config = dict(
    encoder_arch='convnext',
    dataset='retinal OCT scans (Kermany 2017)',
    encoder_isotropic=True,
    decoder_norm='batchnorm',
    adamw_lr_other_params=0.0022,
)
Rows from block 7 of the encoder of a small image VAE, named by matrix and row number. Rows with one number belong to one neuron. Each number is 500 + 25 x the weight over its row's rms, rounded and kept within 0 to 999. All counts start at 0. Numbers have three digits each.
After each neuron's rows are labels from the 100 images, of 14976, where the neuron reaches its highest value: "peak at" is the part of the image that holds the peak. Only what is clearly more common there than usual is listed. The data: retinal OCT scans (Kermany 2017). In brackets: how many of the 100.
# fc1: MLP up (encoder.blocks.7.mlp.fc1.weight, 1536x512), inputs 384-511
# fc2: MLP down (encoder.blocks.7.mlp.fc2.weight, 512x1536, transposed), outputs 384-511

fc1.633:469488509511499489508364485496510541488512523505533503516515497500525513498512492527494524511513527506514488501515510507461491491477524452526512516484487501509489513308492499514480498490488498482523506475500466512491458499475498498519506498553510493472498508547498508534450493522492499490495504490509512481515514499530522503465512506505511514516512508529488513472502511494502522480503
fc2.633:428484486477527467505518516487505497476445478527471488457497512513509524486537543534544478493480553514532473480495465519513519492526467507511492504535530481484512509508502471482460455500463485505526511473499472479482536488531477474465500515520488521472538484465461462423475462530535494481494478518520513489477478437495489460491497512502534501493510502516433491461500537514509516471515
peak at: bottom right (79)

fc1.761:502505487499503496497489501494487510499494503494499495500551494489485501497491498575505523491500497509500495487493500501500498496550496522497490493492490505496506504493501494502467497506501492501492502488487496499493464505497500500500500506491505500498494495507449503611653497504501495502493492501500495500497507496506490504524502483498496504501493504498504495494494502499496494484492
fc2.761:496510558487503517473481499498535510512504492489511494491593509530510487505504504491488503491509506508494508510499512503493498501530529491503501510504419498501503503505512528500500497513501515513506495492496493492504528491478504510525468458524495522503470509497491523562497488497495498500482485506486498504509499505577477505496497505476504503501499487482502516512513501517499484527511
peak at: top left (67); top right (33)

fc1.514:525499495501503484499539507505461468503505492504495502508509499484498500500453492555507520500516501519501502501501495495500502494566500523499464497500499497500507478469506498506488512488512505495496509499502490504509598511488501499501504516532502528487492506509476509642480516504502486505492515504506492534512497503500465497518512502505498509509493480506510504503509504512507505509500
fc2.514:516513552498496517481460501493538515522532485491525510512533515512480493512487507484489509492510511491474509509490521493502505497519502499494502517488446505491493508483504518504496504499493521508496490502493489494516481489492506497530471461532487522507461514499501521539505502500503510510495489509484510524508509508579471523487497515480504496501496512462517510510529485516501495510479
peak at: top right (88)

fc1.492:539519482508505502501550453491467490490492523496477514508484524502505496508480517500497511482523490514507497512478508501524495507539501550485493498479486509491497539567507521493482472505482508485506537505508516496515559503487515501517510528428488497488491518468505513530480533487496499501516531507496490550505513511503443497513485505515515490507501499522502506498504512489495499519456
fc2.492:528544546507455532498432513532516545512526481456528529492514475520466487548503474436471499542480519501479504499501524476544491523499506531494474512456455532508483526483526490513503493501509519526477477514452493508503436459507523465530509503502479504536478537527525511514489539491463528528519492509490482502512497543536491535534497500500507508528435521468531481506543496487471518510489
peak at: bottom left (97)

fc1.675:491500515499496493503499510493501495497503497499508504502568502502499498501508512529498508501507499513490497501500495497497496500549489506510502498494493499492504503524499506496513495501498503499508504492506496489504495489493495501497497504506499501497494490507448498604613499498510496499492506496501495498507501500497506498515506488496501493507502502507502494499506494499494498503498
fc2.675:509509555494505517469485495501540507511500488488510495484605511535509485505475505490500506488504507506497511518504509507502499501521520488497498508507436495504505504486502524502502497510503519505508495494496500499503527490484496508518464453523501518504472507500497518551491488498496500504483485505483501522511502502572472505493500516475500502507494491478507505505512497512495496526507
peak at: top right (61); top left (39)

fc1.654:498514504496499498506503508495508493498505502509495503505568493500500492506506501544504513504504504517496499493489498500507489498553497505505495500492498502497496497535497504504522501503507500499499510489506500493498470489489497496499499502512504520502498491504456497594589503502502505501496498497505496494502503498500505501515498505496498500501502504510508497502502505503489499507492
fc2.654:503511561494505519472483489504537506516504486494509496486601514538510484507491505493502505487504509506494511513504508509498500503523521489497487507498434495505505502492508522502495500510501518514494495500495496497505530492487497507520461452524500516501479500498492523549500493500498499500483484511488501535514501506575482503493499507471501502508495487479506515503511494518495496527511
peak at: top right (58); top left (42)

fc1.451:500507491499498499488500501492489503495498507499500503504559496491494504504489500564499522494505503500499493496498503497489497493545492517496489496500503505497502501483504502499484498508510501481497510491505492494499472504489496495499498504509498508499494497510460503624603501497500493505491491499506502519504509499495497502519505493502501508496495503502497492493501501503494500501490
fc2.451:496511549492504521475482498494542512514506481490512496492568509529505484506485504490491508489509507505495511518504514504495498502532525504505492508504426501502505504495509522502487497508503517512498495499500493493506528489481497508529466457523496521503470509500497522553508497497496499500484482507483497512514507502584472504497498509474503501504494499482509509510512496521499489525504
peak at: top left (69)

fc1.324:484503505503497496502487510491497488498499502495503497497560500496501505494500508550503509501501499503496490500500499498495500499551489513503494496494497503499500491507501505498495502497501499491510497482499495491500478505486494495505498502504502506502498492517463496593604500496498502497488498496501492527497505497502505501523504482500500499496501503499489490498500501504500493504498
fc2.324:508514565494505519473482492499542509518503485491510496485589513528499488509492506493494508484509505504493508509505510505493499501525527492501492509500429498505504501493506520502499501510502516512503494489498495493504526491484498510521465458526499520509476509499493518554494487501495498502484483506487499519513501504578475509494499503472501503506494495482507514506510497515495500528508
peak at: top left (56); top right (44)

fc1.389:408504512482508504490487512493460549494500479495492508475480508483503495510477496516504488509485532452502489507527485495504478512418487519480481499483520500464511500580475532525464499482481515504483515491498507473479572484481491496516493498550515451512505486503501468543508517497499487489460486478515489500491490485485492516452474527489523520517511507503504530515479483487491501511499
fc2.389:525477511512518495488535492522490510505503509529508475475505520502499512523501466544490465510539449500509521541495512530527465497516552497518506468464520480559491490530488512519456507494502523522506543506478516523497480521485471500484439493495516483501509522502504483512519491498481477496511511457498512531555441443521501523499463463482485511516473489534426501504482503513532509495505
peak at: bottom left (97)

fc1.217:492504488489499496481565479495496523486539493492517511506488498519477500494529528447467496489506504563518473506501498498524501493418514509493484505499471493480523519601486502487512500516530485499505496489494509522456531462506487491513502497507489538499507491424519500510461492481465513485485488475515500489490516490475529489512510475525497495496499529480502504457507496500531484492499
fc2.217:530509556493491557512442518475506509491572495485515504496506492470494498510485475498481455475506498493501543542522491493506510510516529492473486485439483493501479517513526479500548491524502516543464516531478484513473461496466482513526538441523500504520497529509509498540558541488503520512500479509526482528541524514464485575499465517441502501533452484513542482518467470503476502503517
peak at: bottom left (63); bottom right (32)

fc1.484:521486486484499489525375469492503480493505497494487491491494506472492489476503491431496473515467491515469517489504497515472490534473476487497499497487517471502496502501490477504477487501495504512483484495501526477498489488489499486475496491508510485482506483503523502400535507504532495508505524479523473501481498496529508509505510512511475478494458499509501507491501499515520507484490
fc2.484:494484500505503505493558521472525521499533491513510510423494497506472520492504508494510520516531483527511487522490504515546470493493532505499518489474463466479511458521472538490465516485526533537478518489525461503464532485519527496501443512489540497514505520462526493494516492492492481503474519508515536486500503493543521494525490474486501495519491500541476529482460517479518532533467
peak at: bottom right (66)

fc1.585:505502497490502482506542507519496495503481532506499488534510475495489504505489467491508500493508521505492498485509497493482532511514505518525486501521514501470499475413505487524531495491524495482470499464515496549490417475488486512499515484486501482505511473523497513490456496535500517505509518501478512498511486509476480486503514508487505502505510502521477500500477495490519507521492
fc2.585:517504461484518496501494511502516495496465507460486492517488525522496515509506518522491504543427546496483481522510477497500530489509463468534496495499520471471511491490505469494495501506488490489522532498494466455501502489511470493487513548489522532511476535494500437448519472519526525514538500535487481497483473486515478487514511509526524488507535514432505502415517532553504504463494
peak at: bottom right (40)

fc1.229:541504506502489495501406528506506487496506504487501491475501480503520487494512494532488467501482495498517491498517495502510484508465479525492496502500481490493499523437493505498499501511518512473499513493497478462473497487501485493509501500527485520512512501507535471463485521499477504489472461518503505504493489509500485506573490510521480481484466527489490501477490522489502491488472
fc2.229:522529507486472486485551451492506505490477505478479521484506568496518505484511479509494458475563527474510508489466528516469448501502490522473504518528514524496514510460522541532464491478492491476545491502476527510501542513522509513450484442510490520513537469501480491539462489509539471496472530454509509518469502500472508444473514502498486539507501512511445467422500524490521556506511
peak at: top right (44); top left (34)

fc1.363:518484532513508501489463524488509512503526490525541487489505474506519522514507486565495491499502497541515493506501509463525501495475480499463510507481512494500498482617498536505545511504522513484481511509518519507521513521530514493521501518428511530486488511532516469476450516493510540537492500505478503455485520538497500479508478535508493502482478506493475498485515488520496514485507
fc2.363:588521510509457505470448503449490489542499512468452526467494521505471509502498488462526498552522527496481533509466496485544482499443480529512498489520544515531523494511528525486510512540505494486494521507494473486498479493527505481485490445508513474537505529501497507519473511494491491504474497494545506511481469535533510471511515501516470487487505537500504468498508506457474530537511
peak at: bottom right (67)

fc1.52:483506493498497493498495500497489498500503506505500501502562494492494498501487495575499524495500495511504495492498497496498496495554491516500494500491498503497501495498497504508483502508507495488501507488495497496498467504497500495494500500505502513498497497506446508604603503499496503499488496500506506521501509498501499500519499494500503499499498502502507491494502508506499499494485
fc2.52:502509557491501518474482501494534513516504482491514499488578513529507486507486507492497512488508505507492509511502514500496499502529526495501498509501429498501503506489510528504502497510503516511498494497499492496503527492481502504525467460525498524500469507500495523553504491498499500501482477508484500508511500500575478501494498502476503502504493491479505516507513497515497492526509
peak at: top left (70)

fc1.239:519516503499512514513459441468502500491481506471470476480497490499488505494449473489528485500495500492508530493480504496499497496540480515515512485490539512466486552448504516472480508524465515527472498504500478488529509513508488502501511485381481473505487515519499509485508481515531486516499518504500509517498497512516490509502487512471483484508480496490509518522486480514498472475499
fc2.239:506511496497467498487503468504503522494469520494463504469508514523488484521468494489490507489502502511466525480510474508482479485489454538520536530484520527498551483522514528479481539472491512470556504500477509530518488505497531525469514547496493522489525491493532486536486475521537470508508523497469505511487537521512484512480501477538465486498518495481482514473488508480530518497490
peak at: bottom right (75)

fc1.343:484500498491497504508431493491499515501511507506495500465512509502506494498511518411491452492485495478503500490509503490496491494497504490498498488492508487503509522593507507497504504503495502515492505505519511441508477521499510513499509498613494521506504517474543500496429502514500477505501507469493486497523504505512520482483490524522505489508512479486490503505500490495491530481490
fc2.343:489526516508508501486494513472519499497515523467549495477505515494485505477461519447447548502516507500484510482492522466507495494488499487493503477486481488457498515508514522519467502486525532563462471501430456469480587511544546473501522464473532477527494523469501515501505498506530473500531492540488509487509524513499491526561458508499536481492516516482526504485471523544498497543466
peak at: top left (37)

fc1.496:487510508501501490502491519499505500496502498499501499499569499500499500498508502538499512500501495507495499502504499498495497496550494510499500501496508498497501494520505504499518500500498502486503503491500495489502484488503496501496502496507502510501496486502434499585615493498503505499497503498506502505500505503502506502523501493495501498503500507506504493496502501506493501507499
fc2.496:506512557494506513470486487499540509512501485496513495485614517534497485503477507492499509483506509508492511519506509505497498500523523499501489511503431500503507506492504527500504496511502515514504497490496499497504526491484496508522465457522499516496472512498491521552495496495496501502482486507487502539513504500575473507490500504468500502508496492481507512506511497513498500527508
peak at: top right (50); top left (50)

fc1.364:477511482505502498495408533496507506496486483516527510518492496498502518522484514529478558481501483524529501502500510503529473458446516495488478497507468519531522509358521484525547494493542495507442529487476491501499544473524488498502518516515480518504517507454490514351546494521472513490493484503482488467505492488489494498521512455535503494499490516473484488507501525482479493494508
fc2.364:464501519505481522481470485533459486482490496514444517489507526485477503524530448526482484557510511506489519541473525514516526508545487596487503526479493468542508506473539475511532446533454474477506559518482546494531433502489472499509474460535480542491502516498516542484536530520483475508516554482494484479486490487480475455521493517506506493499492535504512483479541502498509508497482
peak at: bottom right (83)

fc1.520:525511495499499493496487508497495489492488499491512511507556494483491505499498498538496511501509505520493493495513492503497504492544504510484487491500495506494494488524499497494533498491502494486486505483509504510499466497498495499505493503491504522497489494514481500604640501503496499501488487496502498498504502497493494501530506488505499507509496490499492488501491499501509491511504
fc2.520:516511563494505520473481493500541511509504478496516494488610514525506486505487505491505511486508514505491510515503508503490498500526523483499501507506432498507507503497510533500501499512501514505504493493494488496502530492479498508522460455523496521509472506498482515562488495494497499503480486504488499523513503504565491507495500509472502504506495488483504515502511498515498491522513
peak at: top right (58); top left (42)

fc1.507:524483495498512492498561510517460497519496505505492519506486502508509517511455513533523527498524509503499498507516497505501495496572503489514473509501502504499500485482486490502460475493519493474483519505495494511502599509512488512508500513429494509512483509508471493567456491488491497522491487498506510482499501499485483506477507495515501495501503464497489505499507512501492511516471
fc2.507:504541537516480496484449473491499525540526480511507517504522492501469499508479500472464554517525511497484499498488531450523518496498486517511513514488456511484473535464503509510489502515483511535516501491493507481528443479526491495526485491523482515523459512527522528514504499502492507512491524523496510476482507488530452522510486509511521490505507525487533463488533511491513478517467
peak at: top right (51)

fc1.406:533513487506506507502444493511492513499486522489492496525492488512505498510466505512504528487495505529550493512495501516506484479531501503494490488504488501504510489465478514512428496507497493491491499506469500506513543492504520520490487515487492534502503505469503520523452486480486506499498493509506506494488502494509471495459509484492502501497477488501493523494483502496497492544482
fc2.406:496529538505467510488488467510473514536513484529525512497516510501482490490481477480471517536534517519496522521524523468534516508531464567501497528456499519517469527485508493505483485491495495550519522524495515518494427469522443487528468487520488522524492497543499520476483516477484497491464512500494500470508498459518471526500509520516510489500492526498505459484520486474502518514489
peak at: bottom left (82)

fc1.370:470492516495519493468656610494506508481494524485492515481490501488454502474494504511518510512486485527484517485502475487514498503486484491489470519497489486477490498565494458486547498508517497510474506477487502506520504466458480474473497486461501523492508479470521493484456522477498500500476465503513509461501495502501494498458479526500491515499493511531508481508496512504514495491478
fc2.370:538498520456527512518473501484503508525512512492500504495494512493531513516515490479521484497564449515509512534511512510525513508469529483497486502498478507548464492529468491490519516523536538486505538506526535548491407480449492496505519503510460501501505530512522538551521526474462498491458498486526494505520478487500510537474537507485467458474442508527486501492531483513503495465529
peak at: bottom right (56); bottom centre (25)

fc1.28:528518505504493498478582494486486514487513445513535489515491489491495518525479487465492482481497456487482483496535466493464510506513517469497474501498524500489508501436505490500517472488530482519498498470544526530485511451480500496451499500633509573496497486492537504502466479509503497499492524492481510510546494481478497494463468512474523505538534493515476518508505512498514525471469
fc2.28:529533517539509497497544499516494508496549506509532512502505488477496522472547541510524474483520487496469503516476520506453500503510557473494516465484534509465465515498475539525481519482507487500464520493526504500490549547499527494535464445526492535485475544514490521462510517475496507472481490534506496481502457488476522503511483478510546470490501497537527490516513486497505471514488
peak at: bottom left (86)

fc1.767:517499504502499484503534502500443481505509492507500502513493504485505508502446497561502525496504501520503496506496502496488496492591493515514463496503501493502505466469501501504459492495519509501499508507506495502510595509485498490499506513539502521492488507500487517647482506501503487503499511510509498527501501496519456499505509500515496507509505461522515508505510507510499510514495
fc2.767:524524548500496508481457507496538514525526482487536515520529507515466497504487505481475526498511516482467508507490525486505508500520496505490506514490438509481487530480493509503479500507488522500513489504486493490530480487503511501535482471527488529514464520509506513534502508498507508509494493513477513528494509509570466522493491507491507503501503505464518503503532492509513496508475
peak at: top right (94)

fc1.84:514495512480506488505605545508512492548507483474477514505496501489481522469508506502508519503505508500498482484470504500527504499532491498499501506533515496507488504467506495536517510525535523532539489467497477500473541499532511487517522492530477478515514543465548512481441494510479503518490480524511507510520496493495515511517507513508508476481498515479514504490484495515500513479479
fc2.84:458521515474491504482491513511474511493503519500443529483494548529479496509487469516486434505517449496490454517482511508488477497556499530519485536439550520523498504484529498536484502527503501487491535488488532539471474487481511459456464458473524493475516534506490521514484470558478500487513508462505498514481501488493498480508514512500485496485493490512442518519501490491507495513518
peak at: bottom right (47); bottom left (36)

fc1.176:533501478499504490508610514509506496493505471506525509494497494502500496500515526441482461487514482472505497517499508491518496484521507444484535494500516505495497496528504519502535464461502513484497509516515485468497494508495516541516481500575515519515520506503500490508477517495496492485506498501491501484503495491490510510493501498489475500511511519466489526511504523476495503517470
fc2.176:476545526475495521504416503512524499523482515512535527504504528495514522506529454492449532511515496509474522462484533464477485503479501493487495497486508552498536507513539509529510500471506507501454488512455497505521551493503530500449516461471498493490492483474521514501493496500500494498499504548497463471503513527500524546509473494521509468483474462500509533504512478563502518461509
peak at: top right (81)

fc1.282:486498500496492493492496503497493484497499508498504499501554500491503504500489492558499524495503494506501492498493497497499494494548487507501498490494497503497500500503496505500499500504506498486506510495506491495502497497479495495504497502514500503494496493510451500629579500494502487496482493497499495519502506499499500498510494496498494500498500496508496491498500502502490497493491
fc2.282:502510559496503518473479498497542511518507488492517496495564511523514489512480505491496508490508500505494511510505513505499499502530523497499496510505428495503506504490505525503500502512501518509501495495498496493507524490484497504524467457524498521501477506501497529556505493495496501500483484510483499521514500506585473504497498508476502502508496493473508514502512498516496492525510
peak at: top right (50); top left (50)

fc1.294:521482530499492510473490536527504488495503513496489491481496499518508495484531506498504478508488505532507483507510490478542481483497492503484512518489510471472499495513487535513550494502520518499504477493503505493514504500509491502513511504479518496511512486501512487472503490473491489505475491486504489517501507524502491502516472497487468510506465509490552538504510507503496513505478
fc2.294:514523533500487543493494528461526514503511533501491527472509527519445498525521422519470490513519469492499533535507488510540496509500539538506475548451477521560493507546528470486519497534508521512498532507483553522513468501468522496488527453459503478496490528539519498498492502528475467494495496526498520509520513490524524536491492499477488472506480475503494510538504475537523495507554
peak at: bottom right (36); bottom left (34)

fc1.504:515488512521499481488584501499514526500501491519496520516525514513514527500516520559519534518531492519516505518519515514478478502490497496506488503517506510514552467382494490480515495488493495518488506508507504506488443496499508505483522511520485508488499501493521490545438524504514525510529497517534496490516515534470510513482521510536520500513521532499512504483521518503512498507522
fc2.504:421481492454510494496538491477512483481465481486488494491504531514494505475529527510509508519480546520510463456512518484472529485519506466526480479555544490483483513466511516512467451481486510449485488508514517487513550538504513517467517500505485514515496456499476479539444501528529488512513497495480473486458486516461468468507504493528530507510522485514501501446521520512510488505479
peak at: bottom right (82)

fc1.215:508498506491508489499547522502448485513510507510500498511493503495504499492451490557511524493508498507498505512481500501482500494607492506505463490493503500494505461430499510500460514489498509487512496502493494495513603510485496505492498513529499515498490507509492500638476509512495479509489504510512488517512489506508466495502511503498496504503504478503513515500505506516509507510497
fc2.215:521523548499491514484447513494538517525533486489523510522527514514465496512476503482486526493511515482470502509489526478513507498518500502498504518492445512479488530483490513505492495496490526505510487492486491494524464487502514494535479474535486520514461514508506512532513510499510508514500494510480513505491515506582456527497496512494503501502509509457522513512531490519513495515465
peak at: top right (90)

fc1.321:529522525494510467482514481502506540484479488496526510516484495496463474502501510518504500506505488558504490528494485518501473458496500506499507487516515498524517479514495516479469483509500487482459538495466505477499527501506507480499483502484518477480493511398520487517511478503500505507485495506493521467504515497492500514515510493508522510494514497478499496503510500498477487501490
fc2.321:556558524478474521501414499459475498532503509523465526513504504491504513505488503435478491573505530508528524538516506488521467503496453516537501538495559546499504533544506493503548507523492521512494579524529479520473416497489448492441486466499471518519526531516504508555504511461472510510511505484479451517475488518494464511524500525517491482544503516494481490491519470476493484478535
peak at: bottom right (73)

fc1.744:493482515491499488464478537482491453504473511477502487525483515491490517508460556445500515523508495469514473513510496506508499466522511521516482483515471490484494527521497486490492517488518497505483498470460504533541535504501499476459502475540519499508523504466507483470564483463517493498488488499521489509511475493507490508461505489486511488499477512479491501516529483515517453495467
fc2.744:530489509520498527502472530503486515517535475534512507498503431487488472522495463502480498515524459507485511545555470493518506527503505552507524506439491537517499471526500483488486531502497510540481504532489511528501392489489495508531472517483516499518444563517509490487497518494487509497476483472508502518536534465550487534495480514501498487528484486488505500530520479506491508490490
peak at: bottom right (54)

fc1.180:503487490496508510492457486491477471510504516523478488488493514505509493498477507533470515509511504483512512497509500504491491508531489520497490494501512497495492505554500497499491493510531490493531529516475505507519529509460492499469489492545496501491518491503474500484436483475505507510499519487506503489495497512484460502487499533498518489481482486524524516493508507501501499502460
fc2.180:555511524522476503496499502501489510516522495509491511486511466501479506515477500445470525526486508519492502533491513492523504498502479539497510491441468497494493483482498477504501484508485491565498500505486487503489430501504488464545459528467514512511472542499519533486516523498456513505469535508488503452496474467550485527516520518517495532498484532482505470469521512485513534511466
peak at: bottom left (48)

fc1.522:518503465487508500481512528507457502492498557548496510505493530508481495502514485444517496505500530516485521500506510488525499481563505474500491505493504493508527485563495532488518460514502508464444503476453501480496515490532485478479507474420513539506481517469518493507489493534504524485490479511500508486530504512492502480475487494508477524506517470535507508522506492520526514488503
fc2.522:482472518487534514515457538536489459490483507493488530480507488476477516511524498504468475506466493499482499515501518507509477486537527530494510484446468499508530473511576494526508472514497534492487525485459504528453536464460519484537485494519519517513484528496491463497551499496474522500505458513487493498523504531530499554508473474514503532506501477499513521510453496549499492486506
peak at: bottom right (91)

fc1.125:506496481495506498452678509493439489510519482497509482485482483495489501485466502535489538499505497569501525507483511500505465484539506541479477498463499519492487497447500492497493485497481521538490540470478454515495535472477485471518498502503500484488487506467508476504529497520487489499477484484493487502472493476503466478512474499493475510503529489543495515492479506500485480494472
fc2.125:521435485473483536500448512510511511527492508524491482515506480543490488532527444524465472529489501504489526472504474521504520511552530533514482547451512519517515481491535444473525512507455506520508526554492540462546383499458487535476509487549444483504465512533515495532484491518499514539519538470462475508518521511520488534518498488522459477514497470463525515510479484520486516495532
peak at: bottom left (59); bottom right (36)

fc1.748:492480504490508485500488480499521491525510500482507492518499498496504509495537507443485467499502502451491516520490494491488490489545486499523502469515517527507510481540490527506520505511501509504518508470519497498477512479518510516523515475591495478522501480468495500546403490501482507506476504508494515486505481501482508495497475534514475503502498505508502510490509498486472523489470
fc2.748:592501522467500504515516478489519469491513499493554477516503523468511539478475496495520459483562508481505571489526481489480474501476515444500502511501530516520510528521521526516516524482532509524477460476473456492516528501503523519441494437498520469550536515491512518563492459482474471505496520494495458547502471512482512532508504484436486494486471481513494510481461481538511501519520
peak at: bottom left (50); bottom centre (28)

fc1.347:529502504491495498500605505506468488490490510501465507529491494491468507512456519537519530500508495525497509510504488492497496496559513508511475501488507496490511500453488509504474466491540492480487488502491504528507556513483490490515502509464518524488492502487493487501441513495489504491486495500503505496505499486495475508457512518509508488501508482509488519500509503507504510532490
fc2.347:541551529516477510485458470488499516517518487517500526493521495508488500508474505457468528514520494508502506504499523447520519498494475510535516530492481521489476518477496494502476513515490516554512501489503496486522434476516483498508473501525471516533485518509512527538518498492487519521487512512499509489500504491514461526511497516525513482506505514519513477483534509482499500532479
peak at: top right (65)

fc1.159:527517495485495503507397478505482528524501501468500524510495512480500493508481474503495495473492505534490493511504500474501479510565487500471467507484485486508514511449489490496573519472483526455483525511512502475508522479515511522483493493544512501499486493455543483435508480477486479523488453507475478497503479488472504511507500509523498506508464497481473540525481499519512495497511
fc2.159:489504492514493497507498491548454504508468498503416504468488498507509488515507468510481512561482482551469491491500541515539491517527477569505520510445542491516553478459555469528464505516494486508497538517499548471534479501506508503507451526457515506486450496492516504485529467497520497487494527502501494515529496482510509504533483467537476507476506512472485504478497504518520503519469
peak at: bottom right (76)

fc1.400:504506488525498523506463492508486524493507508498489493488511497494522502501495486495498493500498514502521499522476495522508522497465497509492516506483495493513518531470500499505530482513479500505521488523482509508530507528511491515465514490554498557513517508513502486540425512484525483503502519510502507526506510541554503529497520498501512491482506491506517528511500491505505524503496
fc2.400:455536500545477451497516496464485513495487478523499507518512518481489503498497476478476574532495494516483513486507532490552478508535461518512501531468510521487501467494534503484449509524483475535529483538521464488498526474515497490499474487484513544499500523482489502483492516470468524469467499510498469495524530482515486505497469519531506482503489506449498493472534496473536541505506
peak at: top right (49); top left (40)