Weights of a small image VAE.
Model: 64-pixel images, decoder norm batchnorm.
Data: trained on retinal OCT scans (Kermany 2017), 98430 training examples, 13.4 epochs.
Rows from block 11 of the encoder of a small image VAE, named by matrix and row number. Rows with one number belong to one neuron. Each number is 500 + 40 x the weight over its row's rms, rounded and kept within 0 to 999. All counts start at 0. Numbers have three digits each.
After each neuron's rows are labels from the 100 images, of 14976, where the neuron reaches its highest value: "place" is the part of the image that holds the peak; "colour at peak" is the nearest of a few named colours to the mean colour under the peak. Only what is clearly more common there than usual is listed. The data: retinal OCT scans (Kermany 2017). In brackets: how many of the 100.
# fc1: MLP up (encoder.blocks.11.mlp.fc1.weight, 1536x512), inputs 444-511
# fc2: MLP down (encoder.blocks.11.mlp.fc2.weight, 512x1536, transposed), outputs 444-511

fc1.34:508501506471514579492482508516475472470473502499474514491534607484449526513477510526458491427478490470487479488518504527539541493478498433516550488495501532494472500512547539492529456483480528474500485491
fc2.34:483525514562501485487500496495496531491503516483497524479472505486526513510517505533535559524477510533503506485490480510535441507491497602448500501494490456508483499514512520507491521535495531523513525496
place: top right (58); top left (40)
colour at peak: white (100)

fc1.346:506483490502519516485505497502491492550463490500502504497511507496499497498490491494455497520525488502492517480506466496506490501495505499496503497507487507499494499497538511498503500492481497495499491511
fc2.346:454509499513498446492446489505496507504485525493509519489467487483498516488542490474513521451468489509494500467476485499512511501498514544513510503491453476512510499503440529507530505485494588521436512519
place: top left (55); top right (42)
colour at peak: white (100)

fc1.244:508509515455505501519507483505492509488522496519491514511495525502507489502496528511486477523497510498520498507494504501503491504509508517506501500514485502493508498509500472504502498496500501492494501480
fc2.244:446511494523487429493511503507523518505496495500483525482465480487511499538546492480503515489450502517496503478450491491496565487512493570454491489494464467517502498508572550507556512498481539513429502522
place: top left (53); top right (46)
colour at peak: white (100)

fc1.460:497481561496551549456489493509509504494438469512492533512512484508476512492488476499449501530485484465487485492485501535504497488475518465500516487500554509491488473511549529496528481482515517474526496456
fc2.460:479524524534503480496481507510501507497519500503504519482461499497516500479501514520512581549472529540507497470488455501525447528480472612459502466497452469502500497519469531478473551538488552524468509532
place: top left (54); top right (45)
colour at peak: white (100)

fc1.678:492473479490507526515506499497495507656492504510490506507500510521483499483498511510472479518480509497490506496502480495496492491515500490479508486495464499504500504505514506501503499490494491499506474497
fc2.678:452519481527483454475470493496507485539470503529484536477450495495513509521544486482523574540456497526492500473446487484493484508486517619468491497487515460517515498510490544504493564542500522521437508515
place: top left (65)
colour at peak: white (100)

fc1.42:506505502500494518520516498493497516579503501501495506526510507486497499499502503489486480490488496480486499486499523495516493493480502487502497505497482492499505502511514492502507492501516503501494461506
fc2.42:454513487514508487478515495479502504516484500510492525471452492494484500496550493477505528486474471515503501478467479494515502508496505595468503511495500480510508495516510543508509512505478520522474509529
place: top left (61); top right (37)
colour at peak: white (100)