Weights of a small image VAE.
Model: 64-pixel images, encoder arch convnext, encoder norm layernorm, encoder activation gelu, encoder patch size [8, 8], decoder norm batchnorm, decoder widths [64, 128, 128, 128].
Data: trained on retinal OCT scans (Kermany 2017), 13.4 epochs.
Rows from block 12 of the encoder of a small image VAE, named by matrix and row number. Rows with one number belong to one neuron. Each number is 128 + 32 x the weight over its row's rms, rounded and kept within 0 to 255. All counts start at 0. Numbers have three digits each.
Before each neuron's rows are labels from the 100 images, of 14976, where the neuron reaches its highest value: "peak at" is the part of the image that holds the peak. Only what is clearly more common there than usual is listed. The data: retinal OCT scans (Kermany 2017). In brackets: how many of the 100.
# fc1: MLP up (encoder.blocks.12.mlp.fc1.weight, 1536x512), inputs 282-328
# fc2: MLP down (encoder.blocks.12.mlp.fc2.weight, 512x1536, transposed), outputs 282-328

peak at: top right (54); top left (46)
fc1.339:136122124138000127142136125141125157105116126112128130135126122104131142130147138176129121134168156154131124135111136123129132133134134150140
fc2.339:114125132114145118135077117111182152151109110138137115134112172136069128120152128104110131129110128199097163129130098109119132109126118117145

peak at: bottom left (47); bottom right (36)
fc1.256:165152135137194158125159131089142163116122128143117040111156161158133163128179127209146145119109155161081142108124102123161126094101140159160
fc2.256:126076184097136141122130077113146159121133114119112171160160125093105130134088145100118085095099115146181180125145143103101143141108149129192

peak at: top right (73)
fc1.664:161132119165204123153142090133146165121105159096139123118135180147114154124102115217124159133083117144110103115121059113095109106124087123173
fc2.664:122154177061090128168086141102176180164108112142120160116150141116135128161123141136099092070116150194097137134147059100115116119121121168137

peak at: top left (53); top right (47)
fc1.402:151128122148000131146128129138123158112114135119123130144131128115135139129129136139129128136157163148132121135112131121132130136124124145138
fc2.402:114115124114157116141095127110207143153109118139118113131109177135073132119151127096118127117108128196092181131126099110122138107121127120144

peak at: top left (52); top right (48)
fc1.715:151127131142000130139137125141126161112127130120126118140127127125126146119139146152140124128168157150125116144108122126139130135147131150140
fc2.715:112121127112162126134091124119201154153108120120115119136112170134075130121148130099116129121110125199101164130129105112117129107121142117141

peak at: bottom left (44); top right (43)
fc1.593:162109118146246116173153090129145138142097169076130111131109171174141148117137111182121133122122123166140143121137088118098119095128102144124
fc2.593:120095158104105141144101141073178167166112104120127140117133107065110129134158125169061124095131146131093145135147107101104129112115115142171

peak at: top right (64); top left (36)
fc1.85:173101144179074137161130114096104172038088122110099144123150147068112151156118102255124137139166176169152110136108169128119116120115110156149
fc2.85:126130129094103131146067124127175180150110122144127112123119145133087132113161133116096129083124140175105167124131100120110114117117138134144

peak at: bottom left (42); top right (34)
fc1.518:123145116165197108134157105134135132117101177092134125140151128152123119110108116167139141142153119194124107118102067117075133117130152147102
fc2.518:116139145116123113135109141103160170172104157136112172102130162110149094160130108152096175065132172136125132132201066107143119120132122153170